Rows from block 4, named by matrix and row number. Rows with one number belong to one neuron. Each number is 500 + 25 x the weight over its row's rms, rounded and kept within 0 to 999. All counts start at 0. Numbers have three digits each. After the name is the row's rms in percent of the matrix's.
# fc1: MLP up (model.blocks.4.mlp.fc1.weight, 1024x256), inputs 0-51
# fc2: MLP down (model.blocks.4.mlp.fc2.weight, 256x1024, transposed), outputs 0-51
fc1.340 073:481518493524546474531457495454496476440499519509484508488493494512479562506473499495502510521523494482475485485516478567582482523529537517419521504512530521
fc2.340 071:495472506479462526496483522424479464537488500513475505497521465517495482518497507540475510512537496520520507479472506492488521503490518468564525509543510515
fc1.341 102:518497516506456486476467540549510492448490483464512450478505506521525506478486486455453543534506493454531500501533533502517501499521542508537493502501484492
fc2.341 103:507526514511467480496541475501480514497455485511483500459497511468502479483496521525528480477534549498521508477528476498481500494474487486483468525507461520
fc1.342 086:518494474482456519499469506513501510480491484507509474510523501517486468558502533525476524526498499474507482513530499490522487474497498515515500487551493429
fc2.342 107:499502541526506490518527473497487497498492519501469500471536524496484505478492481507512492479497487474504520483508517497539493495508525453470517477468500513
fc1.343 084:488507482500447558493515478556477545474497499511550518484518505509500520516485442549520451501511508528517508525576506515474533478467473506527504534534509497
fc2.343 092:496504510560508463499518502535559499475507474503480500501480503486493469571490513471526526454478474498504490545543502478513453511503508450497505464498475539
fc1.344 070:512503517520537579576523459514504540482499557457503475492506481507503514515519555482495510528518521538513482560535532498474471482497504497541545489563532529
fc2.344 087:451521511549503484502487504458469507484485492538515539509474548505499511470512499479500528499468486496542471492508467450517493498510505506478518520502484496
fc1.345 087:473504477531568486508518516483527504443497506506511462528512507491462571503481475508538537501474531477493488466557513512536509504506502489482503470483523479
fc2.345 084:501504474532502506478491481466492485510517503545492513490481513544527485502473531466472505504559517497495470491450490499424498524508479499464472498490500547
fc1.346 130:515489490502518565493497519527520534518536471488510480478535467489558519502503490528488466527496493471467506474536462503540496508513527545504528536490535479
fc2.346 141:502506486530497500491496489524484472488509509467516497474491481476496477495509505471527522476456481503519505556538509525479494503478505445476489478481493565
fc1.347 117:582484488497509500471530486545519511558491480484533505512499507540580530480496512513573500496538505483525534491550497475520492514521480492519535522501480461
fc2.347 106:499478477547475470492528520547502484444498453498507492523505509487483472508468494462484510482514446490507500508564512523466471546531515448482477526525517539
fc1.348 093:485482486515487557511497525536503541475476468451534496471500510500517519490513513519489503491469475496444490547549494532438490481487530476528521513519500519
fc2.348 090:527538503551490474489532502511497462498479532538458506522499528540516516466474487469471498518516506533549476474489499480518481488507511484490480468506465501
fc1.349 100:498506511498504495544503502569512557491514525497510494476527466490503516494476484502489530499491534529464507537517486481509539511513507470511484534494489527
fc2.349 101:508522497528500485535515533524502491505497499486496490514524513488477506501536492476514465450513478497499477522455520504450547515518472516455450523522500450
fc1.350 094:519503470545481464476554519485502494480445483473520530493498443500482507517548467481497522492493540474470521485543518525469495481503534507460501522490501470
fc2.350 096:476485553509522544488483501515526506522507533529504496494505529502497531496468510509498485546476528555549473521553500482512499503540479514519497459518510527
fc1.351 100:552500532536493569533545494501521532528465510508519479430534529513517449524491528502513523511526498485476491545510491506490503536511480509515464492507519486
fc2.351 099:466522496521536442474477469466473506466520491515519509520472523503450483501502524510485479459508504505489496455552529493499526501458553482472527512490545463
fc1.352 077:497516503552510558509545518498506503521503543520555504509502495495441526518521546508499485480485505512486501505520519520491496499498499460523549508541515477
fc2.352 094:503488508466516540528477490458496478483493533503499487466484537518499509469479504483492530507510462538556515487492485439431456497510519483527503511507486554
fc1.353 091:488504550457485537546485517518530497452484512478486471510527528501523490516516474518501507543516523521452482550584469452510495509494487537466479509442519465
fc2.353 091:527491484488486474499491515531486498484441507490492469482473456513501416471489500489490497482471474488525513487529500473500473490462512464490483506494435484
fc1.354 082:503511509486499532495506481535546564516538461479519513444520491495519457484464527524477488503479530513518499547572488509460530466494508532525492499518567502
fc2.354 079:476489511534524471478530478470482536473438510500490530542486521487481506490494462490524498505521494499527499468499505458489451503530516470530498524510466450
fc1.355 125:488504523488474470509512541542506496490524443519439493494482519505498482539522496519537521525518522481493495484556496504490527502505533506481511487502494449
fc2.355 118:491508506554498499479478475514486480484464568494519533504489475508536511510482527466455512475480498468478547467573499546525537505530496490498484505488521516
fc1.356 100:494522459540515518492488482533444558547493488444531486497474505490492506473485486523489499507520476484519524516577517521465506515510535546500536533503491482
fc2.356 089:519486484554493456478504477537481526500502487508509539532472528475485532487446503483549558474515536531522492517511488502447507493492473498487507510489491501
fc1.357 075:536511477479460484497475517559492540493514485464464488483479484526493507497441527508459490504524486514471486498554484505509483547521485498514500469527471510
fc2.357 077:524502509514542440557485514529462518493501496436519515509508518494518457459521497507510509528486545484498529547484482484486525447475514504491465481454540459
fc1.358 088:509492512529475507521447500565488528465500515539469490493540488499528502511492503545493496493505535549490456518473482492512480521516441522486453500491513507
fc2.358 100:511519511555504478540524519548502496483519511488508532493548501519487546549514477460507494492488474473506476478352483484486535515503484483477460500492507495
fc1.359 094:544471525494520541518495567500497518502513484481440526452516531494520509497488495518504497488504504492544493522567594490519506470504463513522466493470476472
fc2.359 076:528498535470494464478478515563469495494462471549526504500492471502514493493469487560498456479507502480505496456453472450526502484502522496485485490485525473
fc1.360 064:501484466508560521526522526500487492465494491505514480494526537499485582542514494482523501485486521471490467497521460509539481467529513499480500484519503494
fc2.360 087:487537550480487511514480508493513480502501524507514509507508486545510462485466503471451512521517485493531506465443499460436518532499493465488488489498507544
fc1.361 097:555516505499520547495521503492451512482536507467513488498542488502505565530543501486538485493507491472510499499541529478489482472519508473492481474500573506
fc2.361 095:491511504524515516488508442464489492549473485508483481476442542513492513466461509494506505497506522548521463500461509485473477490488515483513549491529480512
fc1.362 090:527495524510492522501465514525493487487499499530506464431552504535549459519507559487502461530465529553492529532571480484511489511528485515505483525506505505
fc2.362 083:521541468553455475482503485536479500529465469494490506515508461502513458460460520512481515460479539487496505505520492501496453465496526502481503448434487511
fc1.363 130:524462540502500442484494545503507490456513521494477503504539516467515502487514461485508549490480493490472480516587500486521529486480467492507529497426550489
fc2.363 128:516509515458512557512425513494512479537510482511476496465522479522491491527495487522503517484473480502523547486552495566515482488519530513524491504509482493
fc1.364 110:547524491521450481515513497543502478515490474513480511487525496484455474525531534495525531501535482479494525514556489539499466489492505488513509463510542494
fc2.364 111:466534489471521508513468523541501507479458521491520458445488527491493503529506512446489487501468525492517467548500475466444468479475523504494543516498471499
fc1.365 113:536477505533524547483493495487492467524536534469488455489562499455548533489533498521484504477496479525479481480564469502499471468477491515465500496532497481
fc2.365 123:500509488482543543515527508443449533511466473492501498489478489515460495485485520530480506515539508499483505515481516492492500451454515451561558485506485494
fc1.366 086:499472472480465527492502519559504485493498471490475513502505450499510505501484514507519484497503514511498533497632520506490519514472499525502448476484518460
fc2.366 067:494573513492510484443459502494511511487532506496496492522520504498510549536483563489484509516469546499488504507518488493506534519468480517485540479466509484
fc1.367 112:496546474526506528440536493510498528506532550505512466476532506507517522449536501470521475532519501545481476507612509495489550488525522526512517509514509494
fc2.367 097:488506490490517516497513489561445557505474492498501511520470510526543437467514514480512551475494558509483461477533492479513473491475513451487481517494495501
fc1.368 112:496507463517480471528487520523499536483512538521482494468526504458470516513481500512446513523508502482471453503539515492496479496491537470543528534484477516
fc2.368 109:577486526500546486477505493584489483493498520487512491515533494482502509491485500477483460466470525501507464514389477477526519498502474473474498467481523479
fc1.369 111:510502518496538505487509501489482512490499447512455480485490505505517533495499455509511513525532469472493497495594481506503495448516480511502469512469534468
fc2.369 102:472488498503515501455509467540505507471454502466508463485537482513484502524525525526503496454508511531521476473472484475505487505459520503506542473488505460
fc1.370 115:516502511482506437467467538497496485493539465472484468497484522490523517477511454503500518466510504556509480488560484511456512491548473497490506456453515458
fc2.370 106:509513521551491562523499499509511498491464516509494480520536476508492561525483498505483513485513482511514467471520462494492543501519527488505473476499493517
fc1.371 109:494525475525479581470530501497525503486531515490550478511498498474473500501517520527487493477485504557487510521541520508486483516486494525523459442455528496
fc2.371 084:534489532531541484517530481482457510498506538503511524515480500535544509507498533518514514491488499449480494500477488504483499461488540495503505495475459507
fc1.372 095:503492462497538506504512496488518502499499499459506464465499495528452559496485534504550467488517555478464478486512494536557520484481482509478490479537522472
fc2.372 091:488548520488487524471488496439492458508487499554504512550506521517489433470511510487491513551530440497518490449490513457476474532488532476489519538502475525
fc1.373 096:500517472539560536480478522534513534487493516519487521491510480519508495476485496516546507485520525507489492522532503495500475489502474536515467579506484513
fc2.373 126:538471498522483480486481529534511471447509542519499468518508523496458483518524484470502466509487481507534484496491497503530499480550494488466496463499518487
fc1.374 132:533476472462485504525499520538468490507481525510489493499542497503525530484537521468476498495490468439475523528553443532509493490518524530507484505497459473
fc2.374 100:508492505472549487542504495522494505485496527501494488512493530469485477518492506530460454544468526491511499495497573538513484506494487482491494559493470507
fc1.375 107:462499464544490528529520518499464521437458481507539529532524493512498493524499466529524492553528513506509506569538502490492491468487520504518517549446467534
fc2.375 108:513544499551500481508514517526539490473490478517515508494513490475463492474484493467484503459473508491452515506524526500517469509478537472469514467533504530
fc1.376 086:474484516506469511486484490484515504483501523488468516442485493493508533483475487532495486520520543467494498529599505521469521476521465508513465469514493510
fc2.376 080:473507486530509511535516508514493513507480485478467511536491476502501492514538530508534549472490493519474462499463466473472495521512533486499536514494491471
fc1.377 087:539496489504480540496512479539514493523474511490476504475475497515515505454561509537551492510502509536526462496481515514538486522472509507489512480504524492
fc2.377 095:453522491569484484499511523588497491468533513483517510489503497485494523492499487471490469490457460499486485490404449477537527491495490500466520520489516485
fc1.378 090:507490503505531536532507486505507505539497520493496493474506484519499515498506540491491537509473503568507498532525528507538482489500517469537548468552528543
fc2.378 095:462528519541501529510495480475451491467486513493510525506481549520498515515534488503534506476479465508514492470493467471489484508482512498474538554497499504
fc1.379 080:514459500462502558506500488499508513500488516503515510469477533522412480485494554503495499504484523520482489540564509470525502491501489525507497457496555506
fc2.379 095:509531523508508480529551442475470475455520474481509536505485555465523500477486528500474542518501463480541502460491503511522455505529514504509547541494495536
fc1.380 095:448472513481513522468465497544506519531518485507489535505512523493461472463494476517454470498520507519472512486623521514483463443475498533513490445470460489
fc2.380 087:510479469479568451543495531501490469526497484491529484555543457541514523516501554467538497490485485468499501504508509492511463487504515482501501499450504503
fc1.381 073:468485503508483511511493492498532496453517496501534506518494548486482526515542511468492447534458497486525503517549556495477503489486537504521499514504532513
fc2.381 080:503516516484474505502503510502507505531496505524494480499441533526512485483450495481503546481531516523468520513508494461474462465522493537472520469474484484
fc1.382 074:547499507464484537474506499555489489480540522466511505465514509522522508489474493525506515490501514485522471550634488528530458492469501527491498498459523479
fc2.382 067:458521519492489438508504473570490491501450473500488472547508479496463515506503531471499519456492508499489505535540497452507471527503504488459497475506489489
fc1.383 099:535508502558517528468503505510518501538482428456521533499484480518544469487515514530498490486492535438491538455527477547477476502516524499519492500537493478
fc2.383 115:461521500531470480529474499494541521460509541497535500494511495473478519499499473463484495532500508503494497529524510479475527492474528479475496500486492507
fc1.384 081:538475494550470527500459516559507508492501496468518484501510473519508514529477496509466541445534493516436503540541514542503487530478512496513508468556525504
fc2.384 092:507539477556523426503498475480494502512505519484508496493505500500496467469528542458511502512487532449496456531510490466477473487498506517515503474486461501
fc1.385 100:507506561520487509512503482498527465489526496475495514486514478499526511512500497545485450473505509464517510494558494532520457481470514524512551447523493503
fc2.385 103:513546519529533469537510481506532554502504521516479501529516532485458472530538524494494522456514508505494490479527466484474491497532510453497512498524472456
fc1.386 084:530519499527591483530498525541509517478494467524500489509495536527509516509522465493514514464502534488512503491520513532532471454490530497491503505498501478
fc2.386 095:441515553484473476519502514491485483518480512522483496526501475538438464515486480498490475490529469519511487488473512496436528469504509476470510529513496514
fc1.387 126:526487525465505538535502544483503499505542470487506502501507513522486472486497475561502530506513489492531509514533508501494486501509483477543483503463480511
fc2.387 112:536461513473515478505497527514466498535468467528537481480539502512499508534479498561491537499507520509526534453488506529503516474493517466530498480463488512
fc1.388 106:520501471570467599477491457531504533478482491504491488475498516501502482512462481501521500460527539475468527514565509468479538496534499527529509546506472492
fc2.388 122:492460498513537480512502505511514496500502502461484462503530482451463488526468493491533548467493505486495487512512556491466539496501523503487510461519493537
fc1.389 068:519487514555458491503453494582533526476497505499552500502480523505499483491506481515471503516506511502484539508513512527550453545503456516505490479519497535
fc2.389 068:470552493558515489536500445454484506510510502493481502486536465469476482482516505489543497476438504469491531508474473466511478446500461496509498509473476434
fc1.390 098:489499533507506439464482487501501479476481478518457476486493527505544490534524454528532536505528501481475483482591512497478543511511521509477497541477479461
fc2.390 101:522514487534499533511494528560513490453483515499499507514494480495485531455536565494479519484480494490489542524565491536520462501527504509460481511475519494
fc1.391 107:494523494485501512500519441513529478548492502504492511504505505485494498521522509470511523492460499505515506511558497501442512461511527516461503510506536491
fc2.391 095:456500503496490465488497503532520540417486526514513514558511533518506485556508487491445469500518525469522491513560503490526501534525502516470493448502494493
fc1.392 086:532500543513528546500488506529509496508479520486429518484531484497500521544493520470488452474454489513462545533589497530490469521546491527495450504489470523
fc2.392 052:530515513525509496502535526512505481540546522482476512530458493497502543471514556465533504486458504501496488491465494468521470486502550520495536477482460468
fc1.393 104:512489528511477534477485504480476488543496478529499497479522479478494498470493483512512505520483497516490537515564519542514529459504454463480508495486523504
fc2.393 093:493476513496523518488487500481506507505500495548519461509465512542487464497502503547529480500542526520536497518541508477472490426459527481512512489513446495
fc1.394 074:524492495535467537506450498496494524493480495498487487458481540508526485471509493531471504492507493538453493498467516493502495518505468516502505502492465512
fc2.394 079:488507487545504445524479477524476516495533501477503519531527463488498513524534455531539477549511517511513503498386459509522532501513475528483455498504512470
fc1.395 121:508486482475517445517501536513501493494494494509481502509500476491490508526511487530524510511484511499470503509572512514505515477479501521432502493474535474
fc2.395 101:498522558507486524492451474511549505459511530546480452506497505499458493491494474532463470502498505476581543516533488532486496497528524522470488467520489496
fc1.396 115:502519516529508507523512499525543490466497529523476485480545537503489463471479536476480516515499551496441519493513506522511520480538487473503460571484491487
fc2.396 113:517513498519511481526494468523461491484523495476510498504530507508493497518496457483472442497493472473511489506392486508503516486541514484478482530530538470
fc1.397 061:521536538499525501513528532501482511483457455545502520457470504436533512528506475493522504511500471482517504475565488558514514479499514491518495485464489510
fc2.397 069:463482517565500540453522518485499453556513505507519504538470495498496525465479501491476518495501520490500497509567505465447499459481485480489530481502485513
fc1.398 092:503522549516481502513507525519452491495506471511519506531511489494517438466502518544428532501508487479461428498597529504561508537521472503462515520508525512
fc2.398 084:480502475455488500498476530518511536477520509508489504512484489513492500485490484469517503490478494470489549445588503500527495508529507503501510493505495491
fc1.399 091:523502518495501542504497506483478481521472514484538507470497538423473553520518521502509485477476502521483513546552515491531509479495519520466481510478532500
fc2.399 099:490503443521460492472543514437491518451524479508508549556463508511516462469467517496509560527475471496528515447474477484515462475508508505494510487516501515
fc1.400 100:539508445491532492490508520481504498496465492492481476470512513481508518481497464466504472522515572483485478471523512483529505477528476514453483525502533517
fc2.400 098:460523515500512523462509501485539476493490518506465506533506474531477489518485528509499502524561457497501476476509512515481494564475507460491480484487447485
fc1.401 107:464493511512490546477493521531462447479501537468481472460539521511512505487530491511532491539547485474483481490575540503503521468459504495451509482503502488
fc2.401 100:504527516519528496492521505531494522490487454549499487512528547504511472495473470481491539489524528553498505468527494481492416473451505431496527477548505497
fc1.402 100:504473515456507489513494493470512492508535465504507475485510511501474501506505527494509491505495478492492503518550528511521533454475541523498502505498505484
fc2.402 094:523467502470483534513536480521482459483519506488500505529481501520513524510460519497483515476529496529523574490516480469485486503559506500529525467485499475
fc1.403 097:562461507514485562522505492475515494519497506500551498464500542488496546492503511543476520499512505541549496506552506479488483481490502554528482468487507516
fc2.403 105:482499511478516516530518512393469528521488497524513506523457497517501444495485514527500504548506502524514468463433505553474513485472485536532516506493478500
fc1.404 108:529467527464495489476476515508481500502526502535465500503550536471496476493523463528519512521516469518524504518581493551452524498554473497476484526489522540
fc2.404 097:527523510548483525455508528498511532546508472491498474505459508547492492528472486494495466492493499510512526518512496518516505470479493470498508437495461532
fc1.405 098:503522563446514523486490507510478536476555536533488486473515496479534516487519495503506480548512505521509472482583464521505428481483480507454481498522544476
fc2.405 093:517508484515469554477513537509497539449501500493518491508508464506486515491483526489514500512512515486519531486506512488529439475515537453474495449463474525
fc1.406 086:489486494538516531494503490506509525526496547538527473492516498508456492520508517511498495499482486544509478524541517517495477510491520499519532461552517491
fc2.406 108:476513526557485500532511462466483506465510497491506544484471548486514477519516541500513520488459484478492496459511507458501479494492497501463533513510484525
fc1.407 104:508513448479516485494490546503510512506469480537484508510505510519515514505486478458500461518523542468488477482519514500551515480508472496466468518531494499
fc2.407 089:479524516495513509499506486516522448480470497478487475522525486533483481526492490495485498537508482491521519503492483510481501523494513465486509524484498514
fc1.408 119:512469513477494535478503509493540508535513506471531558487511523478446565543499549499494470492511474539477481559529512506536538491491499488506526432536526491
fc2.408 131:513494530512489537522525480459448484438503499539513489491472563503545459478489513522491551528514472489524506431493485475489448501467506487493523565499529518
fc1.409 092:511503491521458560459510495526504497514514517455497530498512500528520503527494515486460447498536486453465446528542503505495549486493487548519507452498495480
fc2.409 100:476519476526564460493513490487521529498494451525480507494489525488457463502508480488520522473491498525494523522561546461469427497483529491508513494527491487
fc1.410 092:509491512435438488516522502464485435546460516477499516458491500480471482499522489518495491487516518465501517506559507520516468511530460509466446541516536509
fc2.410 101:486486502492536512467483516578522498444464502485514486514494462516501529501497517463548525517516485526521539477574513454532481510476501455519515458494503504
fc1.411 139:519517486513500495553519508507506499544497508509467473472521496494471524500503505491461526518496505506526509513567504497513439481516475514519507489480478516
fc2.411 123:449536486505511498534496550491503517497475512477524489497502503502471504498515484458476505490495506495481481545502516492467496491521527479540514524511516536
fc1.412 101:486507480501505470509538541470487453494494475514455509523531491506495496514474519479502515541512504514459488515564544505498510466495468499489521506518536445
fc2.412 112:569423501450474518511472507540501493498516541499503487497487536512494502498517522511477487496494518517509570478498452530473479489520532523516482434501496532
fc1.413 077:500524501513472498509486470508530478484474492503503486460512483513525544496509504566504532517510520510509481500567495522470490502497506518524493467509518529
fc2.413 079:487494489535504518528532550526494508507515522500532512526500537500499505501505495455494500483491471503496453473428464458492489483503508489447512524479479501
fc1.414 127:464496565455486501508500552548546501468517478493492498498515536532511493490496446502483474512481525454512504541539484522453522503518506470494483526491506553
fc2.414 123:569434532412493506494502486567497529491496509506524500473524486492500504505512555541507483503516468527529551483490490472491524478487523500511477499489492498
fc1.415 081:492517486488498492513481503522513482486517504527497504515476531562525458534493502552525511500466484486488503470608514505558480487508535540497450476517501467
fc2.415 072:483568497513497476476520476438474530507543485508476500542492504509473532471490512479498490482475508475457519534554523451484454488513532528476526491496445516
fc1.416 121:489535472478496478481514500513570531482464463515497495463534480491478533492515514482495524498500529495472460522559476526517492506484474507493511498506519499
fc2.416 114:501473507489494516551530514509508474502501495521495490483510509511516472483477490472507449484516508500516542479511499507471495476500512520488451491481513477
fc1.417 087:467510484520523512515490497515472494511546510474492474515525528506500550486466494553508515486503538533458512505544501471450552511504518480485518500494477536
fc2.417 088:533480462517534451512560484534534498490495510484502493515445511473513537515499523456517513464469502505524469515515502500512483508543523498497493446508485509
fc1.418 096:523510442534469546524528488507520475533463526494479522506500487525523467538489528496477451488526505464506514509601557541503485510488500496470509523535540492
fc2.418 090:492502540496491512479464526515494588501510538483550491487526499517521499544525482464496530532444510517473518455520508456479467455497499495490526481480502475
fc1.419 140:515519563466482525524489504549555496459529527496521529468491533519547499481456463507496509508479520469488530521530469515510523467477513492469501518477497538
fc2.419 131:531464522449482509457509546518498516490451529515494499441527513484522487518523518528512484486500471534521495490479505497464496519489486458528494453470516516
fc1.420 123:513462464500487536507491492542480540467522492498498501518498518497530499475504467532503457536538473473493514486564513492455464519477479502516506516535488485
fc2.420 119:500511509545496499492577547549547478503509487467549497500566504495512506503461486454519528454468505509484466474482526494531449498473492511496499510505493513
fc1.421 096:522489496510525550499493521485527526488491514527504516509507510474536503517500463528462503485480491453513524505551475586501493501515476488485462469462528507
fc2.421 116:479489518537479497491494519460499506490524465539513452495492480503474455516477493481496510503534521524517518532529518460473501475486532475521524491516463478
fc1.422 075:543495485484482552540518483552533510493513480525480520479521501482505535460493508503511494476481510491465467552617535520517517451536492513487484527495533474
fc2.422 081:525509501512509508472521512492502512518480528517496488515475521525489499512512527496497578486497532483490536499511502455490463464533512444467492510509510507
fc1.423 082:487474463493556515508473530501504500488487501485489453473515477509468555509480509512543447500515533484479464477512513531575522480485501508469471479534534460
fc2.423 091:475532512511491504482491516408496485514492504527504497527524517532477454448484473493490545540549498472514489462473516488423518528488524473514513513509461527
fc1.424 090:534484457522479506512447488561526514496531502503529520491479508521477519479504481530483527484522516478498522550494515539514460528511490506528490500503511504
fc2.424 110:529533496560533474489526488527510503524521514493475489545528481486495479481516515485498505506460498492474508528509511493521513485497503500493530422487481499
fc1.425 108:454460497491506486512542511517515474503436535501488538472516507476499515500484474501510520529537507500488515506574500466517516501484496554523492518461510501
fc2.425 103:442483504513501478486517499493526563477476502479533492519497499499482482498495542481452472463493531523468481520504530477483487461488488492480525497560517519
fc1.426 095:513489486497474497500499476455491455482513518530466493490544477466499527546503474507544488505479507544472485474583525533472547504482478509480470492462516468
fc2.426 108:539484502486513540492534527541506487481544499431475498492503488512492491516512532498525512454479503520529500545516515497555474508522493494521476436487492521
fc1.427 099:527539531508491495517504539542487518467502503484536495475519492514519492482544521461508530506539477495512472449586490514523501478535511489492475503504501474
fc2.427 094:510490537494476478478516467509465481491467491500466492541500523494507511506468463525471502474537509488519550501518485468480450541476475480482541469487513531
fc1.428 079:493478516544488544493511522494538498528503537470535495501545473485459554520495546514482493492514473520492472519553518476481457461469507477510541491533469504
fc2.428 081:490550509486515528517517501485462482475488509551498478492459553524518475464509504479506530516478493489454477442484492469485485543494483478498513512521529496
fc1.429 096:474486476503494488474491485522541485442522489468543512494513517488499547553480523477469528507511456488475493508519508504523546484477523473493528469557527495
fc2.429 112:517555492482463505508509513479472468498494517469482475461499527538503484452479478481500537473491505514530504481501513446473463494510506495503506533508501521
fc1.430 114:487469483511485598471419476510490543495514519486545490503518479475485531522488459541491468517490535541472467530544504496525502476506496521516537524512501472
fc2.430 103:521511520534506441510526453521545516506507466494505501485472515454505479527469489441557503479471486476527501501515495498479503507502501472469520480502498535
fc1.431 085:508518512557469492541500491546500493483445485499544476508542508496531485508538523522485552501519521530515463514525494501499448522476511529515532478553530512
fc2.431 094:472550527534474500514479548504503546498494529496496518508511546473490490483496534454484493482475522510496483499489478454495499476492501495463542496496507457
fc1.432 118:572528464494505500469506451529548484497446452521536527484511501491482465482509503494522501462452493540489472514533488472468521479517488526500496540495499484
fc2.432 106:495498479476495502479498564515481499483502531501454478496496476529475461526507431499488474518523486478483502471503516512506503526540495497500461517510492460
fc1.433 075:503491488516499546495517532519492455510528493498497500484486480552501447476514487509450464481497468497485491491578510556461438512482509476547492476501534540
fc2.433 091:510539489571483469482502509512516572482540534506490503575498493493517484466497514505503521524484563494483485520504520485518491475505537518473486459483497447
fc1.434 166:536514489482496490523514529510475473470508513510475505497542509516494534471485515486500484540479506464445511492595494507483518490534478494495494522495490512
fc2.434 164:512502503572507496503501460556438539536536564473521494520523532505510513501501472496456511547485514491450498492451489522479530466531455456477507488498522499
fc1.435 081:486504499478542507541523514478488530467523566546507511493506486457479520479494515473521511503531513449473466501550480512552493464569454519515497482521479479
fc2.435 092:483502500498503508507490523479476444497505516485467452494475525544522513490483496482469520493495514512531515501469485466413501508488522475480501486489513526
fc1.436 098:541508497477493507530493462541509506462488511533492522527466497518520504505525501518502517530531528509537477498541459535540501529553501520497495487507537509
fc2.436 097:431524511526511509491482548539493518485464542468514510465523506510506549483500491495497497510476468512471464495476474469504510482449510523457531497516516459
fc1.437 088:501512487514527469523463485447499497460491540501482495502503510497475548511455509518505496506525513476498473470505479553592488526528532501436516503522526496
fc2.437 089:501486521486470526500483507397493474545496495518474505493517472521486479491527481545493493536539467514496511470465513502486516517472523486546526506532501515
fc1.438 082:534489523497490495483488538523455466495516488490495488475510475499521537528536468516540479515518494501488516523557487532503516496503498492504483475479516494
fc2.438 092:491492562518483494493546527485464519504470480519467479492469539516508489490480532472459496483495476493492516475537511446471469458495493455520537457504467502
fc1.439 093:519508482496510524491526490500498524467505473486485538491493512550523489506482463530532517463515505482521489519581522511521475474520486486520461543518528504
fc2.439 090:523519493476484494501480490538504467488458523532487496455491535507514504486482500484501550538529486470506490482495486453389487520515507507477540514464492494
fc1.440 074:504508533514486528504511511488498542544514521522513472472525508523439566549521529487453494490485467544481512529528547491536517461501503494524480500539527549
fc2.440 084:511481508529522527485494473462520477436500507510511505486464525524525521498503491519535522466549510488490496467461440475452463521523503460491542497512536484
fc1.441 080:538489504541479529475454518570529506499499513495502471467500521519530495477461501523462542492514493478455523484531512526492508520502506499497490484509499553
fc2.441 103:512546524572509441571495477488485489525537497452493512506529491505471489500525534486511506518505489503480474523488508479484462481492488491497495456499487455
fc1.442 113:550496496530507586465477490498498468498528533485492527481531479491563521498502503546464470514505483499475473513563496511518525503524473496492501488480522497
fc2.442 120:517506510515483552498547520451462523487482485510498478485512509490481477466487513493480512532521502489513517516490525478492459470465515473513563506513462555
fc1.443 091:504530501533508485483505472523494468524460471494514533482499493494534496476527508510548564498459499455498520528553516499489494483543500517439546478515515515
fc2.443 081:491549484537516484503486513540498538463464511515530476504464518486475486528522456497459460503530537510495457514579508493504488499504501489478482476529488496
fc1.444 086:506495465493461506496507483524520529492493528512500512515508468486521483524495476532493401496503494536525490531548515485479503520487470489482495489520521504
fc2.444 100:467478507526523435501545498510504517506528499535530531501491521489499492501498488444468539461448501494493488481530500508501477516483535502487524502499463475
fc1.445 085:544482494482559537499517516529494479474500497478494464461524503488538501507501481530501526505499494517528471495627495517511473468495482503531535518493497482
fc2.445 087:486502516532490492465522478541505494487471504513518483489454469504503516487482508519493515482527487482517505529532466486510497474487461543470502484492528487
fc1.446 095:537526512516515532475494456503502475530478452514521543503471507501571496512512506497505511541511477496498487496548491483507463577543506500485514475490481528
fc2.446 092:468509504526481509532522548521470515469465541510505457507517490530481474543504480537474456477497523501518514510569512472464516458485500487506462496501482530
fc1.447 093:538475476481489529504522480553544506499476493532488496484491521502508490475539517538537500523522509551519473474496506522547498525507507512480514480489538499
fc2.447 096:458534495559491488500500518575510498480505533472523496484516495512493534490498491462476454485450455499484475491401461484541516461475503504462523528501507489
fc1.448 112:489555510468483524500476508518481474502489510517444502466543486517556556521487441539490486535467524516492525481555514479473480501490502492466496500455515501
fc2.448 120:512470497476517535465511497501489446486519501458504513513524479520471481564487523488495491463508455517518477502471484506536510502540497492525474459457474535
fc1.449 084:514457516526539500512569536521506510467495547508479494488566541480523545505500497496505544535481525519506501517542489512505521474539495541498468480494511541
fc2.449 089:504536526522468491483485526470466469532507499473509521491504507538489514504502489479454469471470492501460514484454537450515497497471476483449538511488490502
fc1.450 099:507489473580486517496471505511519503480484527504466504466491483509449487488488473459502533511508549506464491508567504513519591509518507498505481516481506512
fc2.450 091:532524477500536505505478523511504517456501485486499453493506507481461510505524503516494512478515477473485475496524563449497501501507500515444487457496492475
fc1.451 119:514524473505491540492464498545525536522498532508519464488517520526544493466491480535510478513526467498470498484554536512478496477531475493537529561526519487
fc2.451 109:525471515538520449476543527510494514466467492490511486502500523498474492521474476507505475481526501510516491454533511507495528517525512462490471492510491495
fc1.452 095:497525525513530496498522527520486511492479514503479541486548520483537476502517503465514504542490466497500520500574515548496508459512461473489478526489484524
fc2.452 098:531480490504492516440521508477491497471515475516514496498483506486492476511499486524427487462502539489513522468533476441512457487461455464477500423512487507
fc1.453 120:544516514570488542471496495535483521524497469505518491472506552473502491448500500534534528525523539510503523518582500518485487466512499504501556517507489493
fc2.453 122:466483489526551511487444480562488480450500476460510517470513481467456489509434462461555523473468487476498491501540516500470494512491478484481528473452479507
fc1.454 098:502497504528515538538497524587479527477473506485522473481516521513481503561519528461475508514471555507461440520557523460505508493513497532468522511504489562
fc2.454 091:502551465546487484495473463471540493514445476511494499514520525466474479484468508475517541461539553504534506490502499459472431502504548457495501484511486482
fc1.455 077:505489443502484530497540489575497523516512502493493489465485489505506476471497484525525492509516499504490500505655501510486500478507495558509510515483501498
fc2.455 068:494517519492499438477486514526473506442508497511469489493506493543501532508499531478472478489475501472460474469542488470535527496517509517513519499528499499
fc1.456 106:509484524505498498538547540525575481559501508522506471499510491513521487516470521487476499476481536471489455480550453518531522482488504529545486534452515492
fc2.456 125:541536463492481509520487527507497507475514511458468511477514516491485503485523472512498476541496481491530553488465530486455453518529529457502500461473495525